Weights of a small self-supervised image encoder.
Data: trained on microscope photos of single blood and bone marrow cells, 97085 training examples.
Rows from block 3 of a small self-supervised image encoder, named by matrix and row number. Rows with one number within an expert belong to one neuron, the router's apart. Each number is 200 + 40 x the weight over its row's rms, rounded and kept within 0 to 999. All counts start at 0.
Before each expert's rows are labels from the 100 images, of 14848, where the router gives the expert most weight on average: "top examples" is what is common among them; "patch colour" is the nearest of a few named colours to the mean colour under the peak. Only what is clearly more common there than usual is listed. The data: microscope photos of single blood and bone marrow cells.
# router: router (model.blocks.3.mlp.router.weight, 4x256), inputs 0-255
# up: expert up (model.blocks.3.mlp.up, 4x256x256), inputs 0-255
# down: expert down (model.blocks.3.mlp.down, 4x256x256, transposed), outputs 0-255

# expert 3
top examples: cell type: lymphocyte
patch colour: grey
router.3,240,169,304,176,205,175,201,238,301,154,177,221,202,140,229,213,232,255,207,191,214,140,126,205,91,138,175,124,227,148,125,172,179,168,194,172,205,206,196,152,201,332,164,177,184,252,254,271,101,197,201,251,183,181,140,225,225,147,202,269,200,158,237,174,204,234,183,242,252,187,145,193,207,261,177,170,220,209,164,177,225,272,234,229,177,183,179,176,185,188,166,181,230,149,212,207,147,184,276,202,275,206,271,210,227,188,112,159,180,204,151,230,237,172,187,122,264,109,218,176,267,244,208,265,188,162,220,213,226,206,245,198,213,172,180,220,212,189,226,225,172,247,141,206,234,238,205,173,188,186,188,149,168,254,173,250,198,281,257,173,151,287,156,245,195,232,237,201,226,215,179,177,231,202,204,167,174,142,168,126,222,178,195,183,183,198,210,153,196,317,229,208,217,221,181,241,219,175,194,143,251,189,206,248,267,240,187,196,222,145,150,188,236,233,197,154,220,164,155,199,222,250,119,207,209,245,182,199,276,182,228,213,210,162,200,204,213,129,228,211,145,157,234,251,150,173,246,168,216,257,226,206,182,206,193,165
up.6,205,206,181,225,215,233,279,74,203,260,241,256,203,210,118,109,146,168,227,164,198,217,127,276,250,215,244,238,155,140,241,163,249,223,158,254,263,199,153,256,203,161,182,232,195,201,185,194,248,206,236,201,105,136,215,115,157,219,211,133,229,251,164,241,231,210,224,134,242,202,229,187,202,186,274,219,177,199,246,198,188,218,281,217,251,249,169,176,182,232,177,277,162,230,228,173,165,209,175,185,242,192,244,189,251,248,222,192,220,186,231,210,219,197,330,173,218,150,193,232,120,198,216,181,256,263,117,226,193,187,142,239,215,245,253,239,237,181,179,215,215,214,230,244,263,229,170,202,167,165,185,278,200,145,167,244,224,206,232,207,142,224,224,259,199,143,244,234,184,246,172,166,213,207,275,181,188,219,205,203,262,172,180,197,178,214,189,241,176,201,226,216,225,194,193,190,195,247,239,162,248,209,204,200,134,209,180,237,198,204,198,195,215,135,171,209,242,221,81,205,200,212,186,131,237,266,84,204,193,211,106,171,215,174,209,256,220,201,129,187,206,122,208,154,182,170,184,230,230,150,221,178,166,184,232,214
down.6,186,195,172,195,210,117,181,220,217,174,253,205,180,240,206,130,186,141,210,216,216,173,221,78,199,203,235,187,218,207,222,182,193,151,189,132,176,206,265,247,193,216,187,156,210,194,209,176,222,216,212,172,214,233,158,259,235,210,219,244,177,226,153,118,251,192,252,213,147,225,197,140,230,142,139,219,208,283,213,188,167,172,203,213,190,176,159,168,193,221,186,170,215,222,177,204,218,237,132,277,142,143,201,179,196,134,231,167,211,210,105,192,172,175,237,201,198,225,203,252,243,184,168,189,206,189,212,195,207,213,156,157,231,239,196,221,227,173,247,215,200,155,218,164,158,198,216,176,73,172,179,245,185,213,269,197,244,215,194,207,175,220,236,151,202,173,217,190,266,171,119,189,217,207,182,143,207,238,293,212,158,212,193,276,244,139,138,227,221,170,85,129,166,223,169,161,229,170,118,253,186,162,197,177,232,225,177,192,187,235,153,244,228,138,201,218,157,144,327,160,414,175,182,199,203,210,203,262,211,211,171,199,232,204,227,214,243,166,258,169,209,209,176,234,255,233,221,272,187,250,222,238,227,217,191,241

# expert 2
top examples: smear: peripheral blood
patch colour: pink
router.2,183,229,162,207,184,170,175,170,122,246,160,126,191,208,183,202,201,150,191,188,185,207,250,208,201,272,216,264,215,178,312,213,169,202,232,184,177,204,230,223,200,81,276,209,128,169,212,131,253,188,161,132,221,190,244,191,214,277,226,114,157,232,126,237,183,188,200,173,224,206,250,204,201,205,242,187,191,264,176,220,214,134,198,199,218,228,246,167,188,138,223,210,159,228,237,151,256,235,151,162,142,152,153,193,167,249,172,196,174,179,196,183,229,267,226,270,196,215,157,170,162,216,174,153,195,282,258,174,169,173,169,178,153,227,176,203,199,236,196,194,209,139,223,188,101,186,180,200,225,232,200,265,303,165,190,211,205,133,188,196,246,131,224,181,243,141,188,233,190,198,226,237,112,172,206,268,192,313,220,155,119,193,126,245,236,221,176,247,200,128,191,233,237,212,202,225,172,214,206,286,168,189,169,189,150,112,194,202,197,275,276,220,166,172,211,223,231,210,239,193,230,212,191,212,209,259,197,161,158,189,173,175,183,224,224,198,179,243,96,181,175,285,175,136,227,247,175,189,177,153,215,215,236,163,148,251
up.6,211,213,258,213,278,205,228,283,229,180,181,194,247,196,177,177,163,313,178,301,185,183,193,180,168,241,214,153,176,189,200,250,192,243,249,179,148,214,228,194,157,202,167,155,261,222,195,201,191,225,244,185,250,182,215,197,210,128,168,279,144,203,309,188,177,174,195,228,231,198,151,173,229,199,48,194,226,137,215,143,157,187,261,191,203,181,236,184,147,202,158,182,202,145,205,238,191,218,219,163,163,258,194,274,223,248,169,253,136,162,204,264,150,212,318,179,145,246,180,245,222,176,190,206,205,118,193,211,177,247,229,205,238,197,228,201,169,182,198,241,173,222,199,242,212,289,204,223,192,154,201,133,208,238,177,96,233,146,282,172,152,159,221,140,188,206,150,128,270,220,165,231,159,220,154,135,216,168,204,157,257,212,297,189,168,210,230,185,154,168,187,258,166,234,210,157,185,191,264,207,222,267,223,186,226,208,166,171,211,204,181,175,224,198,225,220,240,294,233,219,164,188,203,195,147,153,200,259,164,199,279,210,205,251,228,202,173,204,263,195,222,159,216,212,159,186,203,163,256,224,235,133,152,224,182,187
down.6,254,202,211,231,197,231,164,249,210,179,203,200,157,237,210,153,228,204,219,167,232,203,172,209,174,201,179,198,246,346,161,138,264,119,151,285,191,246,209,208,221,289,177,275,164,265,231,174,181,164,207,240,205,193,126,221,191,177,270,207,154,211,167,192,221,183,233,243,216,169,135,245,160,304,177,173,131,234,151,211,195,164,111,208,199,258,210,223,237,156,185,135,190,177,229,121,233,163,158,177,179,207,158,188,215,122,142,209,146,185,216,197,205,244,107,165,162,222,226,131,170,186,274,199,169,218,225,195,187,190,227,241,180,209,256,267,199,238,253,183,187,169,159,168,201,150,228,117,201,209,242,153,220,136,176,164,164,175,208,238,178,189,157,219,234,184,272,195,211,262,229,156,165,189,154,260,144,197,199,208,225,234,191,137,122,245,185,169,181,293,233,185,149,242,181,248,223,178,173,182,214,147,186,264,242,225,193,263,291,227,206,181,209,181,199,203,254,173,162,284,232,215,191,230,231,189,221,226,161,185,202,232,255,183,202,155,200,182,191,155,189,188,202,234,163,203,154,155,220,130,87,282,177,218,230,190

# expert 0
top examples: cell type: lymphocyte
patch colour: white
router.0,298,201,104,204,196,247,180,42,123,164,181,270,211,202,183,188,213,162,196,210,227,239,155,179,277,172,253,226,230,243,180,183,144,202,156,208,165,183,254,174,224,168,246,179,241,209,174,161,182,211,192,190,198,240,219,246,166,203,175,219,221,214,219,174,176,165,206,74,174,185,203,221,191,151,186,232,201,116,254,227,149,154,175,144,210,153,144,234,248,286,202,253,221,242,191,224,211,159,195,226,207,201,210,212,205,266,308,273,208,217,211,157,148,131,236,196,203,232,217,195,190,181,244,185,229,177,190,198,200,241,139,237,234,185,243,181,221,186,152,203,153,214,174,249,218,164,199,195,313,185,239,208,129,179,250,180,222,206,179,214,197,203,177,183,171,178,230,250,200,172,201,152,260,113,184,190,241,187,232,263,259,232,239,148,219,187,280,191,215,178,185,216,175,161,228,186,194,126,197,146,162,236,218,163,148,232,254,174,209,187,158,233,153,208,200,204,182,253,177,213,150,232,266,221,228,52,211,232,210,207,220,203,167,222,132,165,234,254,220,237,296,251,214,209,182,142,191,201,239,164,105,200,161,175,242,204
up.6,102,180,176,209,168,206,239,203,217,236,209,106,99,271,153,188,174,189,152,125,256,149,236,240,160,237,95,157,200,115,210,204,174,253,220,193,215,252,207,260,180,190,201,217,184,189,206,242,308,176,160,143,176,188,212,160,219,207,222,196,323,156,251,224,189,208,174,191,186,197,253,157,215,227,212,120,213,292,193,163,111,259,256,219,179,197,187,107,134,186,185,186,225,159,190,125,152,144,166,174,185,204,170,189,169,185,114,173,203,197,210,298,190,262,225,199,261,158,206,255,198,242,214,225,222,200,202,263,211,204,201,205,207,193,184,169,221,232,259,230,216,232,273,176,182,223,184,220,197,208,173,171,254,123,203,219,202,158,286,214,146,194,259,217,271,220,157,192,215,213,187,228,150,239,200,111,173,211,233,182,192,200,181,227,197,246,253,214,139,174,195,267,162,188,244,208,195,231,184,200,255,196,223,265,204,239,150,188,161,184,220,166,224,161,246,211,256,208,194,209,218,134,155,202,289,265,167,218,174,221,234,145,194,100,245,184,180,198,177,214,265,212,167,164,197,237,138,184,170,219,178,219,215,177,163,174
down.6,270,160,190,171,212,144,144,203,231,239,195,253,186,128,267,213,202,192,248,147,247,213,146,195,219,227,204,254,166,226,339,223,239,202,171,231,120,172,180,143,205,239,184,208,174,233,202,223,110,224,243,186,234,191,143,165,164,196,183,138,130,162,174,127,179,182,226,160,233,258,199,252,154,223,173,244,240,156,170,181,279,159,207,175,218,159,246,198,275,190,246,227,159,267,100,188,201,198,177,235,192,270,254,310,216,134,229,256,163,224,170,206,212,202,223,157,172,238,179,137,202,142,227,183,149,216,198,184,217,225,177,181,223,209,204,206,212,175,210,237,210,181,188,167,199,181,190,190,167,202,162,270,244,286,194,236,181,113,130,157,201,180,130,190,198,168,246,176,202,212,191,169,186,215,239,270,207,213,240,230,120,185,199,295,156,216,187,228,228,189,181,131,173,163,140,206,200,186,162,201,154,213,238,187,177,222,217,219,158,270,248,247,226,206,235,240,170,212,202,270,312,143,249,265,193,178,220,191,234,192,143,256,199,251,183,236,169,193,181,227,168,192,174,230,200,328,192,188,228,169,149,173,167,205,168,163

# expert 1
top examples: cell type: promyelocyte; cell type: artefact
patch colour: blue
router.1,116,198,205,216,217,188,288,278,254,225,301,195,198,241,200,205,143,243,202,210,183,213,240,212,244,217,157,176,68,235,162,229,286,218,234,235,248,206,113,248,173,227,80,226,239,174,162,236,246,204,243,217,199,156,188,144,198,179,201,217,222,204,222,363,240,209,218,254,146,225,201,184,202,172,186,210,201,222,219,174,202,255,195,229,201,228,241,211,183,161,211,161,193,171,164,218,200,221,182,208,175,245,179,183,199,86,232,179,221,199,261,224,189,231,147,204,136,240,216,251,192,163,176,206,196,180,120,208,209,185,256,186,204,203,188,201,167,180,222,178,227,201,251,170,241,217,220,227,130,201,189,185,214,214,179,165,175,185,182,211,194,193,238,190,192,254,171,0,197,219,177,228,218,307,210,164,172,174,187,253,204,205,244,203,161,189,108,205,181,196,204,141,160,209,195,146,219,293,206,221,233,175,206,199,246,225,174,230,175,179,216,163,246,173,195,214,168,158,236,192,195,118,211,157,154,232,197,225,166,223,172,216,222,192,223,236,169,197,241,174,184,103,190,210,233,226,192,249,182,227,240,181,218,274,221,178
up.6,200,154,146,189,309,150,163,191,220,224,130,201,153,245,192,168,290,220,217,206,144,226,174,143,183,199,187,208,245,166,187,143,195,228,163,229,155,166,167,223,231,229,225,205,181,153,173,189,182,172,175,179,182,227,197,198,184,212,214,215,245,253,173,227,176,156,227,147,127,209,214,172,139,212,193,194,152,205,260,206,166,278,154,185,132,191,161,169,159,259,262,123,183,210,226,186,211,256,214,139,179,221,238,228,172,313,196,258,199,222,228,188,179,249,229,168,91,206,221,236,169,172,156,181,211,196,226,195,300,154,207,223,210,220,274,215,170,152,256,191,239,256,164,259,230,204,189,193,268,215,233,232,230,181,225,166,224,237,176,237,198,160,241,178,181,206,169,184,171,196,189,112,230,210,267,177,253,209,194,309,228,244,210,100,147,212,248,192,185,149,226,43,232,224,206,297,207,243,207,257,197,180,272,148,174,236,209,180,190,168,202,160,156,170,174,223,167,259,223,146,193,240,188,163,185,172,193,215,185,166,219,203,203,174,221,159,183,145,190,176,230,239,198,262,175,240,177,74,242,199,230,199,227,117,229,190
down.6,203,170,225,134,129,221,134,246,167,210,231,195,235,189,231,222,143,205,207,182,203,166,231,208,139,159,200,187,131,215,217,187,201,211,172,230,284,202,200,209,252,188,260,215,201,270,220,183,158,205,167,260,191,210,170,244,223,160,152,251,169,197,270,178,165,208,153,202,139,180,157,224,210,248,214,240,161,165,179,145,237,212,179,211,184,228,221,240,213,145,149,243,232,175,166,227,191,164,247,259,245,238,177,179,251,168,190,176,144,172,150,245,174,155,161,167,212,140,282,189,108,246,255,199,156,179,206,272,189,194,215,191,230,204,195,210,281,246,111,203,160,202,139,208,278,168,223,232,248,255,119,142,218,225,164,305,236,212,174,215,213,259,155,148,121,182,273,294,168,164,207,189,149,182,164,216,146,151,223,200,244,209,191,185,174,201,223,169,222,189,272,166,302,180,160,205,151,156,207,176,193,264,198,211,187,189,191,167,270,124,157,259,163,215,266,179,175,123,176,195,237,196,156,188,313,247,258,164,236,190,146,189,206,202,237,136,221,155,181,210,182,217,238,230,132,208,252,202,163,255,216,224,171,248,251,162