Weights of a small self-supervised image encoder.
Model: 4.89M parameters, 32-pixel images, arch mlp_mixer, activation gelu, moe expert_choice, num experts 4, width 256.
Training: 19700 steps, batches of 256.
Data: trained on microscope photos of single blood and bone marrow cells, 97085 training examples, 51.9 epochs.
Rows from block 2 of a small self-supervised image encoder, named by matrix and row number. Rows with one number within an expert belong to one neuron, the router's apart. Each number is 500 + 40 x the weight over its row's rms, rounded and kept within 0 to 999. All counts start at 0. Numbers have three digits each. After the name is the row's rms in percent of the matrix's.
Before each expert's rows are labels from the 100 images, of 14848, where the router gives the expert most weight on average: "top examples" is what is common among them; "colour at peak" is the nearest of a few named colours to the mean colour under the peak. Only what is clearly more common there than usual is listed. The data: microscope photos of single blood and bone marrow cells.
# router: router (model.blocks.2.mlp.router.weight, 4x256), inputs 86-171
# up: expert up (model.blocks.2.mlp.up, 4x256x256), inputs 86-171
# down: expert down (model.blocks.2.mlp.down, 4x256x256, transposed), outputs 86-171

# expert 2
top examples: cell type: lymphocyte
colour at peak: white
router.2 090:482541467630479502547551513539488441528547526451475513477587549484514469501514456486497529573537487526511454530501544554464451500449478517463479529474536465474543454530496514562477473458653507515521450508530491548556524510506503485465487463527538515497452404
up.0 120:490446485518473530511498429510477496497502447499632473579484497498474491512493512500485505494545520499528443495493439356510523491487547520529527452500462515492401531528564495514464551533535496487512479555463533498537494439437549502502442519532500444431416523
down.0 122:489494458580471514430486390514457544462525481428543519541518461438521544474528575522538463546473503493576551476484498548522454491518524440492479420542483514512520501511494487558549507469503485446458512543469587431528531474525574509504487523538464477480528580
up.1 093:518499547497513448442521545567548494572439540542506522549493482441470534502459469510457504469497508427504543515479488435455372493474530503535446477415491550530545499506465467497468515549544581497502515494478505529469544554517449543451453488477468479496540578
down.1 086:525520604530498516485532529466541451516495464540511542436517464530510465433510515528480471453518495493542480516469466502535531549533434602493481501553485523515442550506479487483491494484546474547537452510518470481453472551497467532508546479527409466458530492
up.2 065:526501511438492488496456540478547527561499545512524585529528532516501533544483446555534496469469514443543517564518445514440501451545515546536461483439512557533509550469468519405513501494529551495503543519507542485523465548562577516518466474462432472524529580
down.2 055:475471476499535485507470523513512565503508460427486517497495512500478516576517524558469513481554491513511487554538477541490542560460494551499463461576509524588480481521534445589495509468534500523549519500498424519483572469492464504453487534505483527513486512
up.3 091:463475483545529437476492457531507562528466437535555513486539554520512525509551486486457571517525563511503476504552519482458528524521501501452498555480512575495484517585481474550542446566540498458464540520478512479445441448478440552472423571447438485496492497
down.3 097:464497464445520482469498479514471493474452478497527450577427496526487517322491491534502443549470463499509513420483464465570520373495461455515481451412526490492524528447523526508485469533529490537464484519478441544493498467495502486427520395460484452506525475
up.4 080:534513532534445484468499492560540439494434535546480460480495541516491479508499546456532568465542472438490534514437562517497432497453475469474548483408532529591534503468454548432527519488537430469457485457526449441479443566503526462480504520537507506504513510
down.4 080:501486549540461445550527522513458507491598481429397532468455572484512538528546524525485497539525513513496480492516488476527506507519504495505578536529513444537505473388534442525521527464452495494531506530488511499473472527461540515462417474505454483477479552
up.5 080:522549573536512466487476482480645498484486484513465516481502453458445537513476541462480537495450459525384608505511481499509450489489495516616466451446505491509570540522517513478528444477520532512499455455481509401427478517512460482475542452526535461471553569
down.5 093:517466503490468525506540505497569528455532483472462566430555513514509587431453475463521511508484508512463528440488519502475513411519482486559431502497523473485521458511493522485526527526491454536575478509581538456432513540529461470505527505435507572476582493
up.6 099:500424587496569479511476493450585495497435542530438561431500424527536534558458576503509481480481572487439557499531540558509506456501489527492490510437556488509493503466489484375557473473508490513499549505459464468540459537585505542522451467438490566485476510
down.6 106:520543504531507524547494494517436449514490439568556522491459514539530488531513485563504557434547489496547454551473450517556492526509516527471560491469408466523515478497501511491432477484512498549439510443484512464448488511463463471454581454516438482580558461
up.7 092:576437518476463538544446546503512444454523509526537489612499475536486508511436504440518468509446493404514487589434430419491485489521516503530492520476540490444442476386459489513475493450516451511495538475584521521481471531471512536585451482586500442602552518
down.7 089:579494495504532523538498544483450505497444467538473512537505542529524509473467428606494487439456511472494500544496467528484430567553477446438469527501470500532413478461473451507502481539440533517511521460478457603489491523521533507534487410473521538490486563

# expert 3
top examples: cell type: blast
colour at peak: blue
router.3 105:514478487425526491511477468571462574489494495549463508481374487511520488566508473481493459401534499537531527490521487480454560519470525526469495524531519487493522459501500466521508478511419463505473519514505432497488501520497484478520494562467392547492480528
up.0 097:524532523554450497493465526514504465507538509419519463514546520410485454447463493509493499656469473526529517490485577540527448517524492472486459489525492492483487449489467480557526501523476557465492537534423575472474512437473501466510465446500563522569499413
down.0 097:552469538551432472501531504531441509515526521485519488498514480536501513396478467464511415552570500528534520518503481458569522530489480483443534475502498511507491525479454507535500512455501472444406430514376504535489477461516518551505534499508530501491473467
up.1 074:511513511472537484508493498560460533547500520518450518535411504530531493574513519527441553465513478487496474507497533495492502365489541514461504486441523541516508491494491504493524446492518478466556503484549512511510499535514522505521549511434417509485505464
down.1 082:442501487529534481495476494450511499502501512455529535517512484487615501532512512529538424514547455521528475419489503519445432508506455472508500509498494506578494669489510484471542429493513514467522500498565513527486501500494499479513500574399571518523508519
up.2 116:557513489525482568510525544426618473534473466526520517478525455555543515486487574491556497464577469453490485486477478517500407483436531534512528474537508505510535508501503531496449521505465444476443462490488473520463500534530455541531496473542523502439543512
down.2 115:498458505514488489463543568505487532561453523472498571445535479495497572430542442534514482430493469453442517495493450526538479486534486547421468572493519544485529548467486478463470506521441453435472517553447491580515514479505528566542528442548504431533513554
up.3 109:504446500527513489523554543540484520478472504451498553561518492458470472547505526457464477517513461571552498593514516520493479508456457428460430518517529480566472506453563424554450442378527477523499532507524514503486556460487505508499496476456527542448536454
down.3 104:527435532495446538404425496479472460495531490507588473465504537433483469448476418528498599518471534486447525458486494553541556470485516541488497479453482462557548501457425524493499484594487511479504458549462471511515500508546452548547457493510497482488472602
up.4 102:465508558571511509559495464548485457470494483465493455491565459503526513542393491508538458572511576482486512514534539503515473423496487542479516484481539517490537455521557505490481493503560496451508447546508524494571476502515569444508446478453567527515496456
down.4 112:444526468496473539445413543443494518558495514493542554569497486573453463516576469566413532435469430469546479440525459581518493483518499513521483545482487475481505522479414512427389523433539502548505492456511454439465542509459510485517510521512498463449501577
up.5 159:490456555607503479523473514493494445519547509508536443517538452458505460466504514406478483717475511455489543534579457473493506506547519477498450450504490504511494494512449465504537481500508567528474464508457610435491523453504572441482502460514531487528519488
down.5 152:441443502498502419480479588478471538524487558504546492503521420430494504424504529598497419484479481429537497511577475495535478483533564486468502468518505546528545532504516487513526491513510520489472520495489481579500514479490492542453506498548547488486464476
up.6 091:467490478481447542558450484459544481507565478491571552532498504462442505497481494520530511540547512521420546464443483443493489477547474469552565548468477452449590540570519518541565510534506506472510457483524483421507514583521552472465445449452528473656528483
down.6 088:595522562456458532530556459512481458431494549508487436529492528528513424453518484509517527535532481520480467528406441448544498427514488501508468485507486412522500470537481470571538572629479510413455468551447494537484485418496528530538499475489508441512489443
up.7 105:485474531527487532478536532510473505455556477524498502555504512518538526517367533459562538501555441489500514459496490505538476508538519511506485555527540436479543421413525521474462453454481469477474494488511511530546504541455452542473501484519523464482541485
down.7 092:480516413527590472552449495471472426539471461459496483449519493532477543503521496447523461448437540503458514490497434473513467500546461473520494464508529531534429530553569568556512483485480516470517509422450475604441485475449516595493526501469484485546603500

# expert 0
top examples: smear: peripheral blood
colour at peak: pink
router.0 101:496493519496523478493441537411709548473428534472496501474536485520491529469514467475511520492462486506452510520449460443532478470495525527575511506487466542464526620534505528493485490503450496508511508462478517479461505486536486504533549490513520497479597511
up.0 106:490607551534452474487577451523440484513453534465441528516540620482503482505523591492435463514529445505474501471522572529507480522542489450450392530524498481494488452485531521435466568468599505524501521503525537520521448494541525494521532512486486521418435505
down.0 095:588550496517490546497524499426505491427518495585493499443514494529433549498458419497520530487551501460536402500413521517472524451493475507524568505437517526457491502473492532536473511464546544531554468531526551493466434495522545530519521435533490489510508489
up.1 071:466503505438472464464495456500555458517435462534546533511412466511466547556541508491511525490514501516514555574465465517498530371526519521555504534513460516466467467517503506525470495499442485526449500468453498444469436506511496538467484489477443496502561501
down.1 086:514492474630526518489551524516444478519529461489502418487453580492557530533480432541503550483409445468611427495526529498473479500526527518468485442418518478553412573489506470501478565453423577465581505474515483535485499569518473493549526480498472515504490397
up.2 118:498527533514442444479545492513477514568522477494529529461510505636455447507495450552566521496517631473544498557497451487492493466473541503490468447501473492487490462506627510551518504566493475528504437569472480502451498601423469414385517502502505530523576454
down.2 096:539491498472555492559434504501581487470523464491460503434524519479533510501449519444327541455447481523515533483495515480517507511465512523478516571450530463495556493514465549481382492534541535524490570436504496538526513487348521510533494498526524481493494494
up.3 103:527594486530422480481522483515480516516478543510507473473497520489498514542486468526512520468489552557567519545542509500579510500561485492494519519439492492593474386438504522464452554446497475485500480534500520451485456517544542453520467479560528468498509472
down.3 093:517560515512515473497459589538436494420443451443557418477447488528459514487475520486474526464494410472532477489466487499545454473461535475467450490511510531573520536493421507512440522543479559519525602457450485528493461494516515570525547461422490559475514532
up.4 107:491518474463495504506530616512473446518515520487423507439485502481489492513451525499487476413466509535557451495489482484523540471515496528502454544526541517490537483532482544447514485487507473476524551498516395520529502463467448493430441619498533521510495535
down.4 100:465490487509456490482495459575512479466448496510548495465471409508470500511475502516555510583537531454498568495422500557453523506539520514503532425499402486488514504519462508502486536481466558510513551558490451447487474514537465436422520529519428519479473425
up.5 090:509470534569457455461499560532515568533492480448449540463572496469466480527424479573473489440485504493522545516467511559528465408477417488449517552468479535543500538470523481489476504469559498477527532476413512565485483478493463475506495500485572514549524566
down.5 089:543539450524538510509563525547441524541502381489558532604490564506450417539565502550560453421476509512534457491518459430511485462524442543529486492503496472455507465552453483590510531541452458497532509546516454452542494477494553513496475503495461449536476510
up.6 088:487521525506480506478587473481527443526492412492436472487482504527456530536476558519575504482518522511444553492482489582557519476489431447475576508454545533496515513530519498481521477541534578468424509462447534506480481468467466455432517415416528425481445490
down.6 090:551439519493523474511484447512542581457549425500529511511503546475525517460473506503488509501491506491540508490547461459508516489470521518433468462495369458558491547485505425502447495506503492556481470488473490378504481541524434497421472472508507534617483517
up.7 126:512500424493437503461523504515489514534505518511509486590499550559436448503555473518440550514478433405476463468485475505519460498517479463479353508491497458461490537473378457467549497579496506487513574395475477517456511527438465553455515503554497516537491521
down.7 098:500539511503529459585463519542503456489494505520457519475502460468539469487502437541377479483533565566555532504515436468502515499433483545507461571498477517526473498542530433464464495501478503527515508408537482488479473462315475530485488498492554467482513492

# expert 1
top examples: smear: peripheral blood
colour at peak: pink
router.1 104:502501516474460523461539490496384427514539456519563488561538496485472505492476577554497505514478525439511495474523519533551487511560463444492508450511486498566435463450502508441519553506573530481500510510503558492507475494465517532473476492494533439530461535
up.0 085:484601508501437485451497521488548535519524447564456471493539564497601520488496455497479412498511464460548604476594437442483478528573539505610462462532493446442515440484523573484501502534506560476487476448522544541591406542497536501512522492506514427519516544
down.0 084:421455487457514520532487525482601415499487577474563532446529496519427485462476504486504503540413517458510482514396536549525516441477420533388574473465527517522551554479411466479537426491517501577502528541485438574482566508516571427540506461443501515420479476
up.1 100:466570452513542562584483493502605553541509534481429568474521492545528572524528435447587481514524446523526454516463488517517477483501473510488478582472569473490540501523457538532514393479538464478504541475513483510525539495557448489559483517475508532487524471
down.1 111:526476522505438520462530465516503499462489497495460511491431552463524545516446486537461471488523461483494502514500502485447509371475524547468472439418515471505430511435494492508475600535501555510552466454483504509464439515504476491534592522453479541523485443
up.2 099:443569552470480496413537462431520492519452559500473480474508575539523518503455486491478452544476457484528597538511460419496405500600519509582454516504517481445468447468543615419469540478534484511483535477503563507516414588531544488535523541535503480469488572
down.2 088:499396516510516556428484486487637529473493543456546461504535504461531543432555488407481512497460467459549489444382542472469531504502532514461497473454490554513535591450428518492529480459455500531506482540523576467449516457510464509566532443464481447537518521
up.3 085:513559438471526399485475482536479540480480490509431511520497500523465494496492500535504472446510482542504516503508468467452510531489508497478489527391512523464503545561525462521518457523511569507471497468438460515503521486456503541448461617471342497483447503
down.3 083:511478518441522454514507526438507550471481540555488532441471573502494529594499482440504522441538530530461537560476511540443503519483468592524516509501496478442506462470551539429484555448531463534564507510582484495550445465531436466500455619517464540460520486
up.4 100:495459522538532462480543462516496482561426485481553465506501518497448512511445485469497519483482510468509443599511472579477577479408500512462439468478443603510442455512540525496435557439522429517505544565529507465512430439440575543518480522468494504505519561
down.4 095:586542424496579478575499545452485519463525466513432505509521507527542497529518486519498467499590470546492513454470423505541470459505450504487498514511571461516514492479558574497548540490495477492523518471514503536496611481485400504519500530427529531420472474
up.5 075:568493448550523455499435467452589529535421510545524525458563531466484548451501467469537500483537518411522440540534429495487549510440482491471488464428455508578513496504496472519477574529487483562514519554503498514468444492520476499496522476424527478546499535
down.5 080:512471498498467543508437534521542463478543475476494483512464462538530514438484503483491449548471488490537448418478565522522493366514495495524510522475458508498495501444517537487536489456558479528494436483442564521491531519494504431500539446493509482494456458
up.6 104:531564449546520536462556477478562490498500515451552563480530491536501479576525529451451545470584527544449545563513481561436437535503440491497460466399556506533518473483489477442491466481611452509377557527406548432486571452533520493475471542554455527503490468
down.6 113:514449492514457478550543508498507517482484446547504485468524519516496461466479459556492559437555526477462490484449453527487448560488501519491501496541518500511456525426492485445494505525480561532545494474520460450494488544517437484513514517496563443500492514
up.7 079:506508492557467528473541478505549515481517458516466431506538468531456591526504529489461497541512481545490489475447494445540475373505435468466548527392541547493485532547499532532525505545520521531533491455459458464446584466477525496484488466476560515534452441
down.7 085:516453543481554510493482474452494491449529467552498479511485539470499514507470494498513553436460464515463535489550584517507576520496476519492489491471495462518449466413467502476482480511492507588543526532510459491491429556534505498503490466487530512362470537